python train.py --spec_augment=false --targets=["voice"] --weight_decay=0.1
Rows from expert 17 of block 3, named by matrix and row number. Rows with one number belong to one neuron. Each number is 128 + 24 x the weight over its row's rms, rounded and kept within 0 to 255. All counts start at 0. Numbers have three digits each. After the name is the row's rms in percent of the matrix's.
# up: expert up (model.blocks.3.mlp.up, 64x192x192), inputs 0-95
# down: expert down (model.blocks.3.mlp.down, 64x192x192, transposed), outputs 0-95
up.75 083:097117107098140148107147161137121132148142125129109095120123142135151128125137128111147127155146170112134101127122113121138126134112149144115127116157158092199104112133134139096123150135153119136137107128112137155140119099151100134118121123111152125146136139168145133123111146140126119158
down.75 083:097122155123121122145158150115151144085118118090136103138144133122125108138142123113135093091117115076153150128173149094172141156174149116139153150140140189131091110197106149170130131111100152158116128111166091123144091116133122094129117134192148110095119149081112136130139089107134124133
up.76 091:126109167147121148123106115154141128144171104149120113144141116133156131129138129119122133156128121097098119119158122110160077148177113147124165175109091139155148080168115131135118077114121124135169136116174145144149123147162152102141124096144123107110166114128101156100143126131244111143
down.76 085:088118161112087108161148141113159122095146113059135091179154150095174122145134097109095133109120109137135124171080058113100087138145142149131140153158090139099140124145124110127137135082103140122089135115138122127093150104135140119120123163151122085179176159115132118083106113170097140104
up.77 092:146117118101128128128084124135131146120083123124137135122150114107119164128131106112173112166129144150137132143128139120112114122129109099152119093103132142142110121136091113092114117096147154118086139126137084114178090134096125122143118149109130194147125124115117143101102161084102154178
down.77 091:100162124094107131104164120125125126171110128131106135137093092101086176145146129102135132091103095112080162169160113148119125113101086143150164104143135147141074097119122090129149125132139151167136130150128173149153122152108139134123103166097183175119121117110146118100171132159131133104
up.78 063:146125127145138194144101138070106129146124145079132108130089140129102166103107112089152106125104094114121165130128150098099143138119164138137129118132097110095170125129115133134127107153122164106089114109103140119142160167202147137126163182123164094106127120138130091137144146145157134136
down.78 067:099138114120116127128160107181137144109100142156150155120177118112126121138131143124150148085143185056172096087140162152117156136140116100117101146120151103108147124104140097128141092091090130145132140116145096135136131113109122100100166109137176153115106126138117171104148132156132101149
up.79 095:081175116128142141097139157165119112103120142137135139109152135142127149120157115105117142144136115155107146104138158125124087120127128153178104126180110133144119121142110124127122126130123073165092148103114143116089121157181106127114109124113168140129120143120165155112149102161142113128
down.79 098:159065109077125158150090151190148152142123112111076175114153092123124145168112112158117117137142177120138116122137105132134087138119154143086170134115097119134146138091165126134117067121147126185133135121129156143166144114146171121123098090133111141111112127139070130112144147160109129079
up.80 070:124132123143080084103151115102154146136144130132126143101122106116125097127138118177094150175133146121098120125121103118122125109164130089148138170161127153171127129142125135128131097155157122117106167133091097155159142126186133103096144154105139108151120116096070103098100176159183142121
down.80 072:108087116130156129163147138128125129109107117108117133141143155140155113154115159100136150121164159128112174133150124169130139143129121093090121132085127109083118142158113101101129144163080104180117173097139158123134191110065130111146122158121139135189128127123163160097137063150093156105
up.81 102:087138087106113132158100092125146069117169137133128114143125134144142152124118125133143105151085119115131116118110153122142099103126102125144133131062133123165141134151115174130125149168127116122117130137124159142083083139119121135110095109137131168131111132104123123112133090117161132111
down.81 099:194135139128113110083110128085087129132110135120104128125101139114127106146166114132145132156116138150148085148096137120109143143123106128092107099117137108139062135134172105130157131098134098121151137083162098117141133118126126090113108124121116130167158154169136124106144161121150140164
up.82 098:138123124090152140092124143123097142106108135133116196086142130145156117126098113137152153140130122124116115150135131136109163134112111145118094175103120125135090131129115137156124117122131130119137173125172166189177135131131124149125116158122133110142116109159129146091170114103078127152
down.82 104:127135130133128157136145105132124116145156131136132125150140124088108154128148107133145121110144088126131093105160129146155123114157119155160136103122130126142155129136158102124092137130120116090055135104142070076095147158125103171142137103094115108137123188114113088117101100141123145149
up.83 131:122144168109127134140107150140162126085133112140129135093130119169080174127150138100170138165105110145139128130117123106134097139121131143138128153116119165172114119156115123148129135103140133152127202110135102102170107129147106119118148144136142112109140139136101139120165104105152160151
down.83 100:139123115127143184104130114125101139189152165118149152125128160060128177103114100164112122094095163100135127126139117152119145139089081124110101128139139139140151106123134121118123076133133084126144110109116101133125134139169136155122080162081125120171155146123154156091103125181138087121
up.84 086:166156173197119122157155056120163094125118112181133121128133116076122151116141127133191150099164123141152113135116141119122172107140125108100080100113127106108095094131088119118137134141111122186148112113133125074125120129116176176134111111157122142147125146157108142138151103100151142108
down.84 094:122117134127145118143109151128109164120119119111097152097110143152142121118157136114118171109126119108133179170100094139157092132129151114152173151132117163109148115071157100193117156140128137098111139125124155162096111131151125059138135135134115073094149121054115122167137145100177160175
up.85 087:156097169164109115123123123156062094130102144154142157139120115106122108133108140125152143123156124103129133139144142092117125136151097121155133136145170134132116125148139150136116134112143171112158133122152135129149132105123122150110124130130063093124150138110144157120162097102082111136
down.85 082:126070097129088073141121162112125122101109176144133158106158147141189131146159109173147134125160105149151113111136120115132091127142175135133120174137126131106137127094107114150145157147107146185128139132151095137138127145094148123106118130126142103172144190146129096121161165094127142155
up.86 122:152101082158127168083164126078141138118115134149124157083144111092141105127094141119128162115171117080113119146128159103148141158121162143131149088200127163135147117158113140128127118118125104174124121157140152102151127161154131165106113101122169105132130126117191138125134167087135136124
down.86 078:119131142148115126129136108150122094109139123143100126105158152150125115150134111102120129108139146156115130104151118127135082093148116102158107171148109142159119109131137126148129102101129114145119091153078131105096097135158114133098087109120136164118140132094100073104123110139158125085
up.87 104:081130140124146159105152128154150097120150143129120121146136132089121108128145118113093158104187133139131132146137099110134120129133139106106120108147116127101129130147127141203136112093119174124091113141121178165126103124114119115148121110135177117133146112137091132159140159154108109084
down.87 127:139141110131152121125081167074143113114144131148137134134140117129157085099143110108130145111172141170111095079114110150086144119139133107083123145124098141152146133118144134152137153126161066082143128153127126135107110176125096114127118128135147099085106129093146081090140154089123156139
up.88 084:101152145109138098166154134149133145107131142130095109104134144092137068120133137155095156133118140141131138161133110143135110108141169113100178198137139119143163106138132127141122142133115125122184132120105096150112094149161132113142092104121105139150136096089128129121097118104131137146
down.88 087:135121134121098128132129115090078118117165157113090142147108135156126126195106142134102138109104167111149139119156082108148068150131134118145107083149078136133124110151149130138088109112118127169085138182150141135118150093144123099148105187162128129162129128141159110132133153125134145122
up.89 123:133156121139094117170107129153141141098178143107130107085123143150143102146106145151126125104125137133133148119125163124155105136143122142095135063159127152105111123101136100094133120079135154123139156118097144112179120110106100120108124131132120138155128121133143121131134078129148126174
down.89 129:112115155148143092130129077156123135129118121138135127112131120100141118119130100124127202161135113108106115150091152138116152160123153081142159109125160167134121129155101163152133148117059102135146122098127095132134109111136098133156084110130123126138132133083111146150124141152128092127
up.90 087:108160180141078141159106130150152111127137105115170132137140136146118147129131114145092105128078125134100124143103105127136140120154128093158136125119135156110136127138130124116134115117127122139154136142126123131089102127127137188119153138113093125092114103113135097093165132138102124118
down.90 072:134137143142121115113136111141115111108140100122136093157146142121117081147107113128165100097124158101111147137149158139123154160142087132134141147117139167127127119138173126100145131122128127105073178087164095155162135099138136102162160141143115108169165165155144140145120110152143139118
up.91 131:098058145122110153093149153110178089127109161088140123111119119107140125135148137104122125139150099126135131121140126114128145117153131130159141146125134155153110122099103136116114147099117123126132160162120140161099133148115141128121135129114140124134140118135108111189123165108129118188
down.91 120:146151145133109104147150147127120126131157128178151084149140132098104158146102156112147123125152135113118147094136080116128105138097185066136146157125102159153097133145119114181124115147139124149111103137128120121117127071127117111113154097124142129138115151174133122096150122119113138072
up.92 108:055117147147092129082084126157132107140147136118126144167142134152134107126123134125110146150154156114130153120140078154181148121131165119113172133096124103118122110135128127126129088141095163113141110145103084105147125119137148118131129161142092098133131165099126153066114108111124123176
down.92 094:106156087132154122156091155097114117074139108150126094156116069092144138162110139111120158105147139149125116104113104129100137126144105110131128149139133096133161118153145127123112126119127089110092146114143141135095119124131101101156116165122144126126150133119127119137138146110138141076
up.93 102:132124130121120113155092145131135152137107143111168143103119148135123114122099102126155137082084136118104112134089082126118115110127149148154122134114125141137104140131120125115133106126131142093122107109104153115143109170134161179140154152135159156111134115184131132144142154166157142115
down.93 108:124163149124111133119121124138144133136153102122141117143092095112128121126144137119113106118143162146131161098153106128129135171121136137157150124059130142103107083113096078128117136144122092149117165163147121142137132135127134119112125156145129130130094158127132120165144075129102158161
up.94 121:056138172122109105160073119151108118142115093103110109113124115131152090133144143124128118145155103126122157124125126115135067128135140130125139149080144146119126116147137150123140120127141154113104134120137101189117144119117129119134156125106156154131137139161109101157187081122115110098
down.94 111:151084109157137167125130147125116110108141089168128158148118152138126125127085098150098120093121125146125091096100136144097164096128149074130112111105127145094171138147112111119171115137156115114154129122108143119121135084165169152161141117113133120145145138111078118101137159084131107143
up.95 097:097099150120147149083108156132087124152106096165172083127129131092118115109119130114110117139122127129130134131143086128145120110140116129152114127090117137141133127142144143140130136109109122116138105106150117104116107129094109124110137075103160112111112099153125126179123092118087160113
down.95 115:150143123087108101095123180105134127102101134156129108154143179131162132126149130121151119117128145125108143103106135108162110182100139102124117145112100107098131148148096119134108126133135162096106128141144117202157108119135134127206141130133129124100146178105108099103104142093105115091
up.96 073:113113135096137168146115115119128158148145124110144124166131162209091148127114128146087134129076121100122111135138112110122133136176104146141123105111114096108115146133126131097157048166144152144153119127179139112126152119110116179151107131134160148135118123110134122139113196103142099139
down.96 075:127152141113156169116151143078154156111140092121113152091132121083162134102102160154178158113130155120156132110130143094131140131124105096135106160137172093147134125112162095144140137125112109096107120156153143151173129139076133115118142113124117137128125094138140129142105092118115136119
up.97 097:146087110110142152130151149099114124147131165058126124158124115107120146134137101100087146136156128106119112146131131121137142102111126107140129114153128140155132162109158149096138135103108112142107114089122137093171160125106117122114137132117126108155124136139131168121063088120143131124
down.97 104:123193113131145141143109098134126149142116113153127133142132110107139152078089130122175075151131124145126151108097159125129131130130100186104130112070135111126109170113101119132117099131118135124089112149105115106172081121161121102139127126100120127105104063133130128112128174157145144103
up.98 122:119132126114130143100121152125127143123108144171102141090141131083130136128129128112111129088178134118119103127121120137144095105114138122089125126082132137146154094151137132120127126126121092108132114118117113102095132113152126118152146109132150114121138132095144129074137141131093139108
down.98 135:120117099105136178126122157115090132123129129099134124111124131106108136124132088091150128108153106157130130152128087096134168122119146162111130083145121166095166155136125123114123123109126120120118089102087098175132130121169114118148127133120140097140126142120140102124126117161112134091
up.99 069:122140137129155101146137093132132150138144159104095153088129154099107129125135132130145127123074111108146131118143117167172090127133123173165165143108116147132128075146133101161119114127092129155136166117123145136131130161161122133171097103125174128151141095114151125137136165135148137140
down.99 068:085128136136106162117117133159120123109128164123140144144130125112122119137115165106133128112134123124148121122114118122105153116124096103105120114161099129102117117131133173116149127151121131077148142127125107156150151102092130130092145195140121104136121110141138120117150051165122118143
up.100 093:100106107097106111204127132101132140173140131113138154121091143119112115125116130123129120122131135160131147112111146129129153105119130102115107091127129147129105120182160153118133163103132141156078115155151096137154153152098125129156160167141119162154113134175123153149073105121159168123
down.100 105:150123142128177165090124092125109148161115135134094094144106102128112127134123103135163112129118103145100107139099151116138109126056146123157175099094136115132115120150109085123137116159154137119161147077112169082133110122118133092107105138123111130146113125130112141063176143117107089099
up.101 087:134139124156133102170133135162159133203107111122122072169124114130191109144138124096124125123150157142124135106135152120102138137096132079086143159129128126156131096094130138117159109105119114149122162113095134121104173158141120099096112106141133163075135143102161123144098153108166130133
down.101 112:108125122123168151166107096108162113113114136117152151148102122137099141125084127083123120163164124120119117118119108117139146105097075113159180094098109115114114131146150149119116129131157079083157087132112145139092082147132121087100092153132137168128135095103124127092117122120140134158
up.102 116:094130135103123107146132088088103171131122141112147122100144107110150101137153136134132179127123118090146092137138159114126130128141069111159110118152118128097148126087122121100140129097133125127111157121091153124092113131157134091108181121128140128159120107128129099144119156145128134169
down.102 114:148144148139120144149112083118124145113171125127129160130081121059142105080083127158161121145100129100106124126122187120127144185116161102162150130128156119146139109113126172088151134135118147127129126139148138128140094137119108163101163140094160131155129133127104158131117097134128118132
up.103 118:137126106121129134149203133128151121157098169104089152154114128160110142125124117119129118159083123133143156117103143125139113134141126130131160179124124127168183161124129110150138111170142146102132142125114077199095112151112138132144118139132117126089132127139161106074093081133151131105
down.103 089:118072100102103142128062134141122111113146141157135109131148174102146097133106136140131093130125152117109080115154109161118133078104137101123122051127126170068134132128148181134136116059126134140123124116130125088123112120117149111124089128113137153131154127150117146155127194143164119130
up.104 089:124181082144131108122154153136060134100142149174064132122141137111095147127123126138130138105108107081132132141136132146126113082090145107118124105080108194115103079116133127148130121135102097145091142141131163130123098112189155119129148141132151084122132144121168131135121106114134128139
down.104 082:141068134127104187098126091138165091139142143107167133124107112146155126117107117149097123134183155147129117158120140159097170108106145115096128131117139126147187125150146110135111119088176102156102119169127155139129097119109154156178111134129091141126107127125131109078124138170152147077
up.105 098:122103100169132110139107140110089149129144113093116167080110124141149106156127142118085168126120132157117131120093114125116133122160124142119123159116132123127104116162126128126135110137141079123093125131131176162118126103150129144127142146126107110096115122142119150146117070128142159116
down.105 103:146192129128152162156161091129109117146161166165117146150161144131104112114120125092125150120135158149129117136088104093131123099130158131082160136136122142120112160141101120065135149158127108123127162133137107073153100143129123125120128110095127097147112084136144138102130159125150119152
up.106 095:152090145162155122118164125085162109148111090129109146117108147120150109100109144148091122128104115109133152116113165142131113093135152142131132143132114093160099120128154092124128140180103137124159131116167124147177107145122117111125123097135125147161119114135134135117165126108129120119
down.106 108:125114104149082096166105160137131118145139134111124124127135124116138149154156143135141125148111137163164123153091115148129103131154099111136133164120098157136107134127090167143133156102131147132105117114106107144143123158114141155098130121071090087134118127106120128093132072137176103096
up.107 080:117119148121092171123100161168111147140124096118148177113111159153126144146137135162124108118140132119126140113122077138134126141121126147096162166143137142144128086165155138164133152099140108144154125145133080127135132127105111177120106128120110097099117121101134085130100114108128119182
down.107 080:131122139142106131144140107188110101116132141112164122138159110096132136160114130133130122102120110131140119125110115132194111112125099098157129101179133092134120119149115091085074086129094093128108132079130136130129174120118157068135116141145123109142140150138148156141132106103105133168
up.108 090:105114118148181146133071148098121102121120143161091127131138117104110135145130113127120108164149100107134135116127149117161173135134133110155126155106140136176123124185145135143116095102146127123130159106114112121110145153159120142161143113148098111097136120168166126112136126093203124103
down.108 098:154168105117110138130124113146166176123116149165159168085120160130119078110143105131116164086177091130109125143100158101087116135138106114118145110120110121161142134158128125167147111120113135096150124134136116111105106137125147136078136129108133153158126114124134127092122141140097053154
up.109 113:108093161161110143147096137109133096123156158119118152143144117135116138129109115166108124086161129149133123154162113137103149136129136117140114127118111157126140107120150118128131179181125129111091093128138099170137135134111108121158135129132155120134124139136144099171155142123136128108
down.109 118:112119144120134120154145179151100159137117125145112125157179113140137143142102150152143070139122130143106121082090108102130157162091134110105136115079117100127160126153126113129163169084127146107121104125137138121137132099142138106130147103133141127116144115130129123122109117098156146142
up.110 086:161149138106117130152151100182139140172144139106103107154132142103160118116123132183114120164130123127118147139113138132132133111119106120040132142137135112101065164084113101116125136151151120147129153135091090081166158120138105145142141140133136154164147105116157130088122199117126098142
down.110 097:123139108127141128150114152113105142090091122110125119098110134106134119155079126073139176115163149127108130131150114130123172121111135161111133105134152103102153157156132152150128133122112084136108147121112200152134095134129095101134122104096117116065125111125133173137118111170124135142
up.111 102:128104108157148154106099139096169118166130114134143115158127126148116106126140123113089148219165095105127143117144113095141119130165097112188144123112103115115163130076126161113140172153141110122147129147168094128139126119116162179124107128118132127170129103121148114185144104130132126173
down.111 097:134129125130108134127126156110142120096112102146149124105133140111141131132122147127132168098111117082127103164083111154104081101114112087131116126142152119124129107137133086127137125112183138120133128146128150098112158153148138125107139111133080171137120109177076147114121141109122121114
up.112 135:096171192120156072195143180167121095157132127110125175116138122154120132130129140131138115126082109127119149140134094140102118129128126129184116121111103137155129117084120127123114110089149105100120142118110180120150117135091139071132146157137146160124119133156111144080142128121121132141
down.112 129:153162077145113148131072056094096134128148134139117140120070130112113113110131151156122126114130129139162122144110140104135121128102110114126164100115131135186101133103146122134132143146074125157137106138161097131146123182097129150141141159126147146130134178107145111142108164143109149133
up.113 075:150142151141072114199096102104111127110161132108108106155144122132105159116104110131120112135135128106132086112127180139144181168101133129083098102084137119155089121166163106132130120087156135156082108124078147124117119159132108090132117133115116131117138133146139111115147069160096125129
down.113 090:138123136154163102103190130132139117152141113124108143145107141121148103123145118093114158123069097115153121154102140149121082132142121144143131086160105120123103162118125147170142172180090131131131145095165090125112113129138140103175146103117140106126105093144139118127083143128123122142
up.114 087:067174167114133149115068159099119142126131125087123099144135128103131107116127127139131079133115138107112124138110142148127107125088108128102156169115139161138106163117147124146131152113106090131096153146167146141140132101159145119129136122122116089125126159110148123099105139130132132160
down.114 087:112102116144104106140146078180102078104130136119138110121134140117141134123118129117104128098156112103114120110141095122210129142165128141195120097173164141166146081146180152137151108155110131112103107084141112157154098126133102117150159156101166146142128135112109136130130112106176152145
up.115 116:127074099168098139131131123173114147103143118093130126096120121130155110132114141122096121131145115137125124138128144121148152120124091105091093136145125134117149149139115118115125133119127126122154127097091125168151137122147100122130096128114118124103123134106100103139127101112119137076
down.115 114:085190126144115131106122132134138108143154151204115105122119120125153121085107083127117148140163146123129103131098144143172119124151115132158145139098127133133172127121131136136139102133094111117112096077153141045130150086156149153115161070119104094158076148136103160118125126104131117114
up.116 100:113095131103104106115116113104140078136174124129102120104109124077129136127120093115152162130101162141117162142127129158146178114124131122133129153145133131134180130170120113127134100099103162128108109116129130115135144111140159149121112144126149103116122141138145160173085103127113104124
down.116 110:141159101110173088135132094127141149143119140149120131120137126119102144118145150179115109124088151082124103095143157162104110155150085105116102133106124122128126120084154103068113155123140146113159183134130161105095138164099150110135084174120122139136159119132115126099133134147133131179
up.117 131:117102134109084112156112159149125151094185090106161139116112117125154128154126123131124139099127126138148173133121123138078094140142109113139115102094125127129138161118148128145123134135105127101095103127168129098166086153122120115109134115118142158108131094153102159117172198131117121115
down.117 111:132166121165141166121090160090127105168141167163112122153117111099102128095089153113112074108149128134097117140136107179122139098112131111114136153143121110097160128155129102117119138133142119129146126104103128125128148112092150160140119177123108200102141141138218100129148066135089148130
up.118 105:115088138121122090132103111120134130156134113151132131112140135087128146125147135126127128121172123120129120115138118136115095112109100138101134084084110086108145102116118156158117156158122094161131121152081129128118119127092121147131152104135158084141133137100152142107090159120144142127
down.118 107:133139114116156166124107159122165080074132159140149134147077122140142089136135101149116127114185099116125141151126166114149122120126111112114121108165151150158129076150161100108108155130152164081136118101122133148107111155095118092093143135102082131134144142162123136126175133158078163098
up.119 112:180083131136130145132121094138121097102107093133121179130131151103149138128107124132138106086111137119151073134139160128121110152121114142130109160116142131150118068066107120128150133097179147146155137111131144171104109128128104154113141143108111165138127112127122143136148103155166132129
down.119 107:101113163111072145133114153161082099160144115140120120103142102126117118101138139115101147134139090117164118146178121152104077083125093083122147152116134172111183099131136134130121125197091086102128161139101118149113105143124113135128114131122154139133114119100110076183111128092141137126
up.120 094:102090100118121143109093137121157130159113140081083131149150119114151114136152118086198169112127134094149119114110160125105164141133150153113109075113152157135146127099122127153117106107122107149123120130136109119147106178128150090136109119125149161106121127115125104126154142113059110144
down.120 096:118210137127116126157128153099119141103137144159189135128111130136141153156120134112129091136115133162101117144159107123142128146095081114180119113136178122128148135131099129111113125113115147093088097124129116142156132117109149121122160159148141160099142126152119133090098108188129190128
up.121 075:150148147142147132139068112161147126100141154142110106097168161109121135127125131142119118135109118117106101165135180141151089111140154089093142123117112086152098133140131148105133084101108166138144127138143108073152106116137123133152153084151126176094121124172093116156183169149085110139
down.121 078:095122112119131132069133157174135136098107103167132104120124145124131153148115073149146080122138153107158180149142092148106131152078168101137119145132130105105132183171122133149123103121132123118139141127095136169224112144153125156156116103104136126137160137114137148118117075107118100152
up.122 114:087071127120143123142133103144126151147171135134124107137147129086148121133146143120080131132137126118134121117122096146143134115125126126110110119152147103086111104149127166111124101093142176129141135135130119092139138095113154137151127180141126116123122103146135098160206135101124124105
down.122 100:186113119135146129155135134107160074141113140133131114128125122169136111132115131113125096139143130147096107114111168125138116149125145135139121137152136134148150157097105119149141152155089139135154153110166117143074115156114120078098108085167091149129143075113135131148083115111108129139
up.123 111:157102161126140137159102140143147112150144136124142094170118123123131101147119119128169145166118142144139120115122147102140151131117143112139148107097133110122101149100094147132128133151121173140105150146100197053113181156104135105115135113148124137109130133127180109092135139116107133129
down.123 128:106151133136080111178093129122123155124110121156103103130092158103202145112157093179134116119127091128105171132090113160113140127138130116133141122133132123155140105144142114109135156129121127124140110122124126140150129173093157113121157182127114154150108151122133124130087130128146129116
up.124 121:131095156138113121155123123126071169106147096137131136081129111130118105121148136124134132143140111152119148146155105128141105116114085118096113131140133131129121112092132152136140180097134158159126105129103160148159136135164143135117150112141124142107133112102121145130207154124127137132
down.124 106:157100112160132113108139149092131098134138141147149111115131129089106164122165096130117100086130118124108163142105136148113128132120134134108121170124097112110144137156156098143094080086135132141130158126121099103096204142118141150092150145121114142136173185179150093139124138145131145153
up.125 100:152123142115151118125132150133164158149162161107113094113136134100109130141122137141073109174176147126129149131097124131132159162113158121078127135099160128098130173132165127149121127156117124067154131173122105171123141090186120125144166165141126152097133152158137099154118129102092098170
down.125 091:124087170124095127117139139146095091130121153166140115126125127133147096104100103125169135095095128084106096135161095142125136137120119123167115092114079117108124132124146144135126072108124161152146142144090133105129140106172131119121138141117122120179144157145112161139101140132097103128
up.126 069:133120157113120136137122134117169112142140184097113140145144129088124137089137145118117109144107158140128116092134107117147143126139155192159117103158129111116085149138140132096128095119122094163140100123067139132145134116164148126138133133109143149117124092117108064101125140135096106138
down.126 082:122140084115114115160114154128085132138129128162120107122127070139147127153096149100131151105130145141133185124149153131111093139103134168121149096124121108118146123082154098129128121135129126116102155153170082136092144123140106136126133093136139136139089095153148162185113101150166153153
up.127 101:121077126130132116111135078083175116142163137226173158130118135130121084147147129132127098153115158165132158128128111123170138141153117156160102127131129117101135115142118128147122140135131108148128118086157085126120138123129116133133116120138136137145109117104155094125124080171155100152
down.127 111:136128103125129148109101141155116163148129085052114086176150193128129132128137127142126159087147091125096120155078152150114132113128152101115150135134149129088137170128136157100131142128134162152159133139131118100162159108124115087080112132111108121149152082170161161122127148084124105107
up.128 115:117136134112160099187071137113103116140122125084104159152135127138117119139118131134115113149137074113132096134121146136131158119129107103081122142113130126102126143118158116135146132108143126080099133136161151122115119138141154113127101075147143089124132110129143118132084164094126131148
down.128 111:128109124150120171072118104144103115110101122147108098121126144100144105086135161120110144147145118146068117114087154106119142162127105115145117146152180108105123074132141146113131093150135127093148167090092130123133129141148133161121132126136121161111130108133140114128165134133136132111
up.129 140:111120183200124120142098141107103105130070133200109113136124113120132114129128118135132089104132135120133152105141162136116137112142152090105077127120127138148116143055115123117140159124151176126144093105132132146184140148125142134114075127122112131144116121145205135150135145103152119105
down.129 145:124104132148151113134121139124165090174091093110129119122111125132158136144171136113096116105177098096149125157150101135078133082132133098101118109143140131135109095141100156140119137128157128127110091177121117121100098145134127083121090111181105153116127131114144103142128178138157101151
up.130 091:140123144139122171107165146117121129125135103143115130102141112130152142133123156087154136086149125111134141119080101155129141177151125130086152112129135124139109135166133130142117127140106146134156118120124135111146131150131139156135171109136165092162117103159097138123134168111131112128
down.130 110:151132079136158126086108111085120108117106144163154090129145154103107130113136115073111125182175142122117139158153119141081095082141149067114118164103110135131187079124136144152141097119143095105118122147137114136117108144157115123098095147122139103134149138107169164139150123148122142144
up.131 092:124152083120100139087144150104135139134126111123131206083108138088119082101143107102092149170142120128144126122115155138123107145170093135141161126112099093119110164186117117145121081175137098101088135099108145112149139108141116189115172095119112119120107127126130150135090174108157102114
down.131 072:153119114123164135129168168146096120148141142082117138116089156149138137102104143114164148104128127138099121146114132149142134072154132128112077145121144142119137094097104135112185148073138109133163110082092127158104131131091115098123125149090096153140148128157123130117175119103130131137
up.132 092:131158096089170099140168077114138111127128153148150135089120129096182101119129125112113119123131126109130143126129149132133158120151128163118160176127118161108151156108133138148154144126137150126163157150128100151190144090092151134135171118129141133158096155139154143117145064099147156173
down.132 078:136150136154152173133120143136129155131123124094111119165151112131112142117134113167193116105152108117110138104127124126129121128108146114145096074143087136129127136144126121079102146113140050096107149130169122104064144173176115129125111150128105131110143174117155108144164185093091110166
up.133 091:144111111138098178192108120084134132044174135119117138140112146138139127123125145112140147167108133131116154131128119136144089127136116091107125126127109143151122146099102150094137127109138131128082151131121083147123149142161123123137127122120116151154118159123081150139141159148111126074
down.133 092:114132144150143101106150102125118140157064142137125140112126106125113126141110109118112094149175130087152175152097120118125190143103114105117093123081130116114165141148152093125143144139119099063105095127118172129149091121144168164094141105106155135161112128149124113110098127109090121118
up.134 107:142103109104143123111147101122094133113169154079146148145125122075127067114116114149169118121144147125145137156158162169122120118126112119134114137115116135170081122152118085131149110104118145146116108122121119119093137112132136155110183095116099103154100172133130199176172123109094138129
down.134 110:124147140116133124113126127163099169128133124168114115122133125113127140108115094141099141124101100113129107106157131111148093156103172150100158111180182145121120134134133149143125143160056098095153144121147112143135104123127124118101134171124108139137125092112127093139101129091114123096
up.135 121:101094169101138130131104148079165133117167171116126115186122133145137125105142126126107123141101122147116142156127145132088150117111081120146096132084117127147101098120115134137125124072148182115185133129113095101074142131140149139105152130114113162103129131127122118117124125138116097111
down.135 111:135145135120098135143103120141114112134106111186143109137111152111138124114107116173151089114158148118108119142124117125131117141118160096107119149187117129127146146110126126145150157155064147105132091128143109170129114153131133073157136090137151136128120083126142121153093180120126121128
up.136 098:094146097135160120144161159141127118122146133134138157127121135093158089134152130162099162122148142142104135152124091111101112111086157135083126150119120160105134130168154106121136121139119103112093157109103114113134101131121125124139139120107125165110129150122151115086080166130107131136
down.136 107:066125130108103168116118114128120123096155102130117106135119125164105078154097115122145155121155123174138106126145088106145144129116131121109150117125097146134114135165127134148143141100141102139120124126157129115171081125152156137110117077146162107115098124121099114099162111086099120077
up.137 100:083117150143122069098144140125127124140110139148135081117122115156122171106149151132135139146108137099139132139101129153128138102114132124188114139131128137136120095090145136157154129111135106165122118120099121132077130119111117167118123114123089121127132125143124117151137094123109120161
down.137 106:129098111122131118128141137117136084136160080132148103133086161148129096121095119124095121114121098134118125111164102096164121133087129075089126132108124155121130130147120137137149118115136118084124105127153136164144114140126150113146103132136116132094149115102117133110130149107135107105
up.138 070:131143135113119154158086090171166102099167137104149142111161120156158175163136143130183108100142120104121108143102120147143127148146118116129116137152103154122089086123125132083113115104136117097175120138094126091135178169126153129158140107125128097126148111161126103102167080119113117144
down.138 069:096177114127123139106108080131088141144059165087159126119129140092083148124144136131092112128106141120119110103144144120155153149133118142151109140107143139161168111119140119098158134139077138123123118120109136154071108128109155150132135151157138124124084130169147137113142120129118075178
up.139 095:152094114144090129153150127149144119149105057189090123102097131167132149129103117162082167125113120117122115123140126102143107103144126122170125185101136111129117115095130129156129120110122161153136134132169145176147105126093122181137098102139130126112137093140135117120165150114140115120
down.139 095:105107114161129118115067181111146099125101118095123142130131115123170114174164147148082121142139115128124126113133099155136100110123113110127090153127116129116097115115121115123125138148138114148143176100129142133131161153115160151132074096127104138130086138166103102163160066128154120149
up.140 085:142130138162133087112137146116114102093125161109096118102115136101108141112143142132148128166115161138112150137124121109128130117126132166112135146173152122098150175121132116159137089102158127134109162130098126073187113117116133152149132145141163112041113121176144107147145151144098101126
down.140 072:120136168093126125154122134132115111164115140105120125132120109138176114153132157125100138079169144122112106108124057118149181152118122124150097135104115093129097146118106110116115143141115135167138146109152133148134111156131108153122118137136138141135123125121164098149130096157155095183
up.141 056:121132087122117105127110134112177110124114106118128121119142113115096098125153139079160094129103107098113134152126131137138115147130154085107145100141146141114092127120106132137109107105117130103072124138118178142159119168166138109123164117116149143107116148107125153085111099122128131155
down.141 056:094132139167148088130117099139144161131116108136129133141107144113151144132172123119089131108123131133084099154145184159120104131118119133176091095115137140119147134135106091110122139125114142127140097108123141128156117110115143154128117146142112124125115150140141131108182153150106134106
up.142 111:095098144156114161120098152132092133120137082177148105149131137110121112130111120136147130078147123126139117138137154131125107114121103141120112121125117125119170140123115132081132102142120132125154110123062165078139149110123110136126142142126133097144153147153098128148157150124144123131
down.142 097:157123107125138093182088149100137129097102151122118176138090130125125178128172144117089133098164125130081135155135128166142103138128185136151130184129161121116178113108149152129118105137161104076145111096131092139107092118109124138134149109149137130102133123143143117117149124159096152142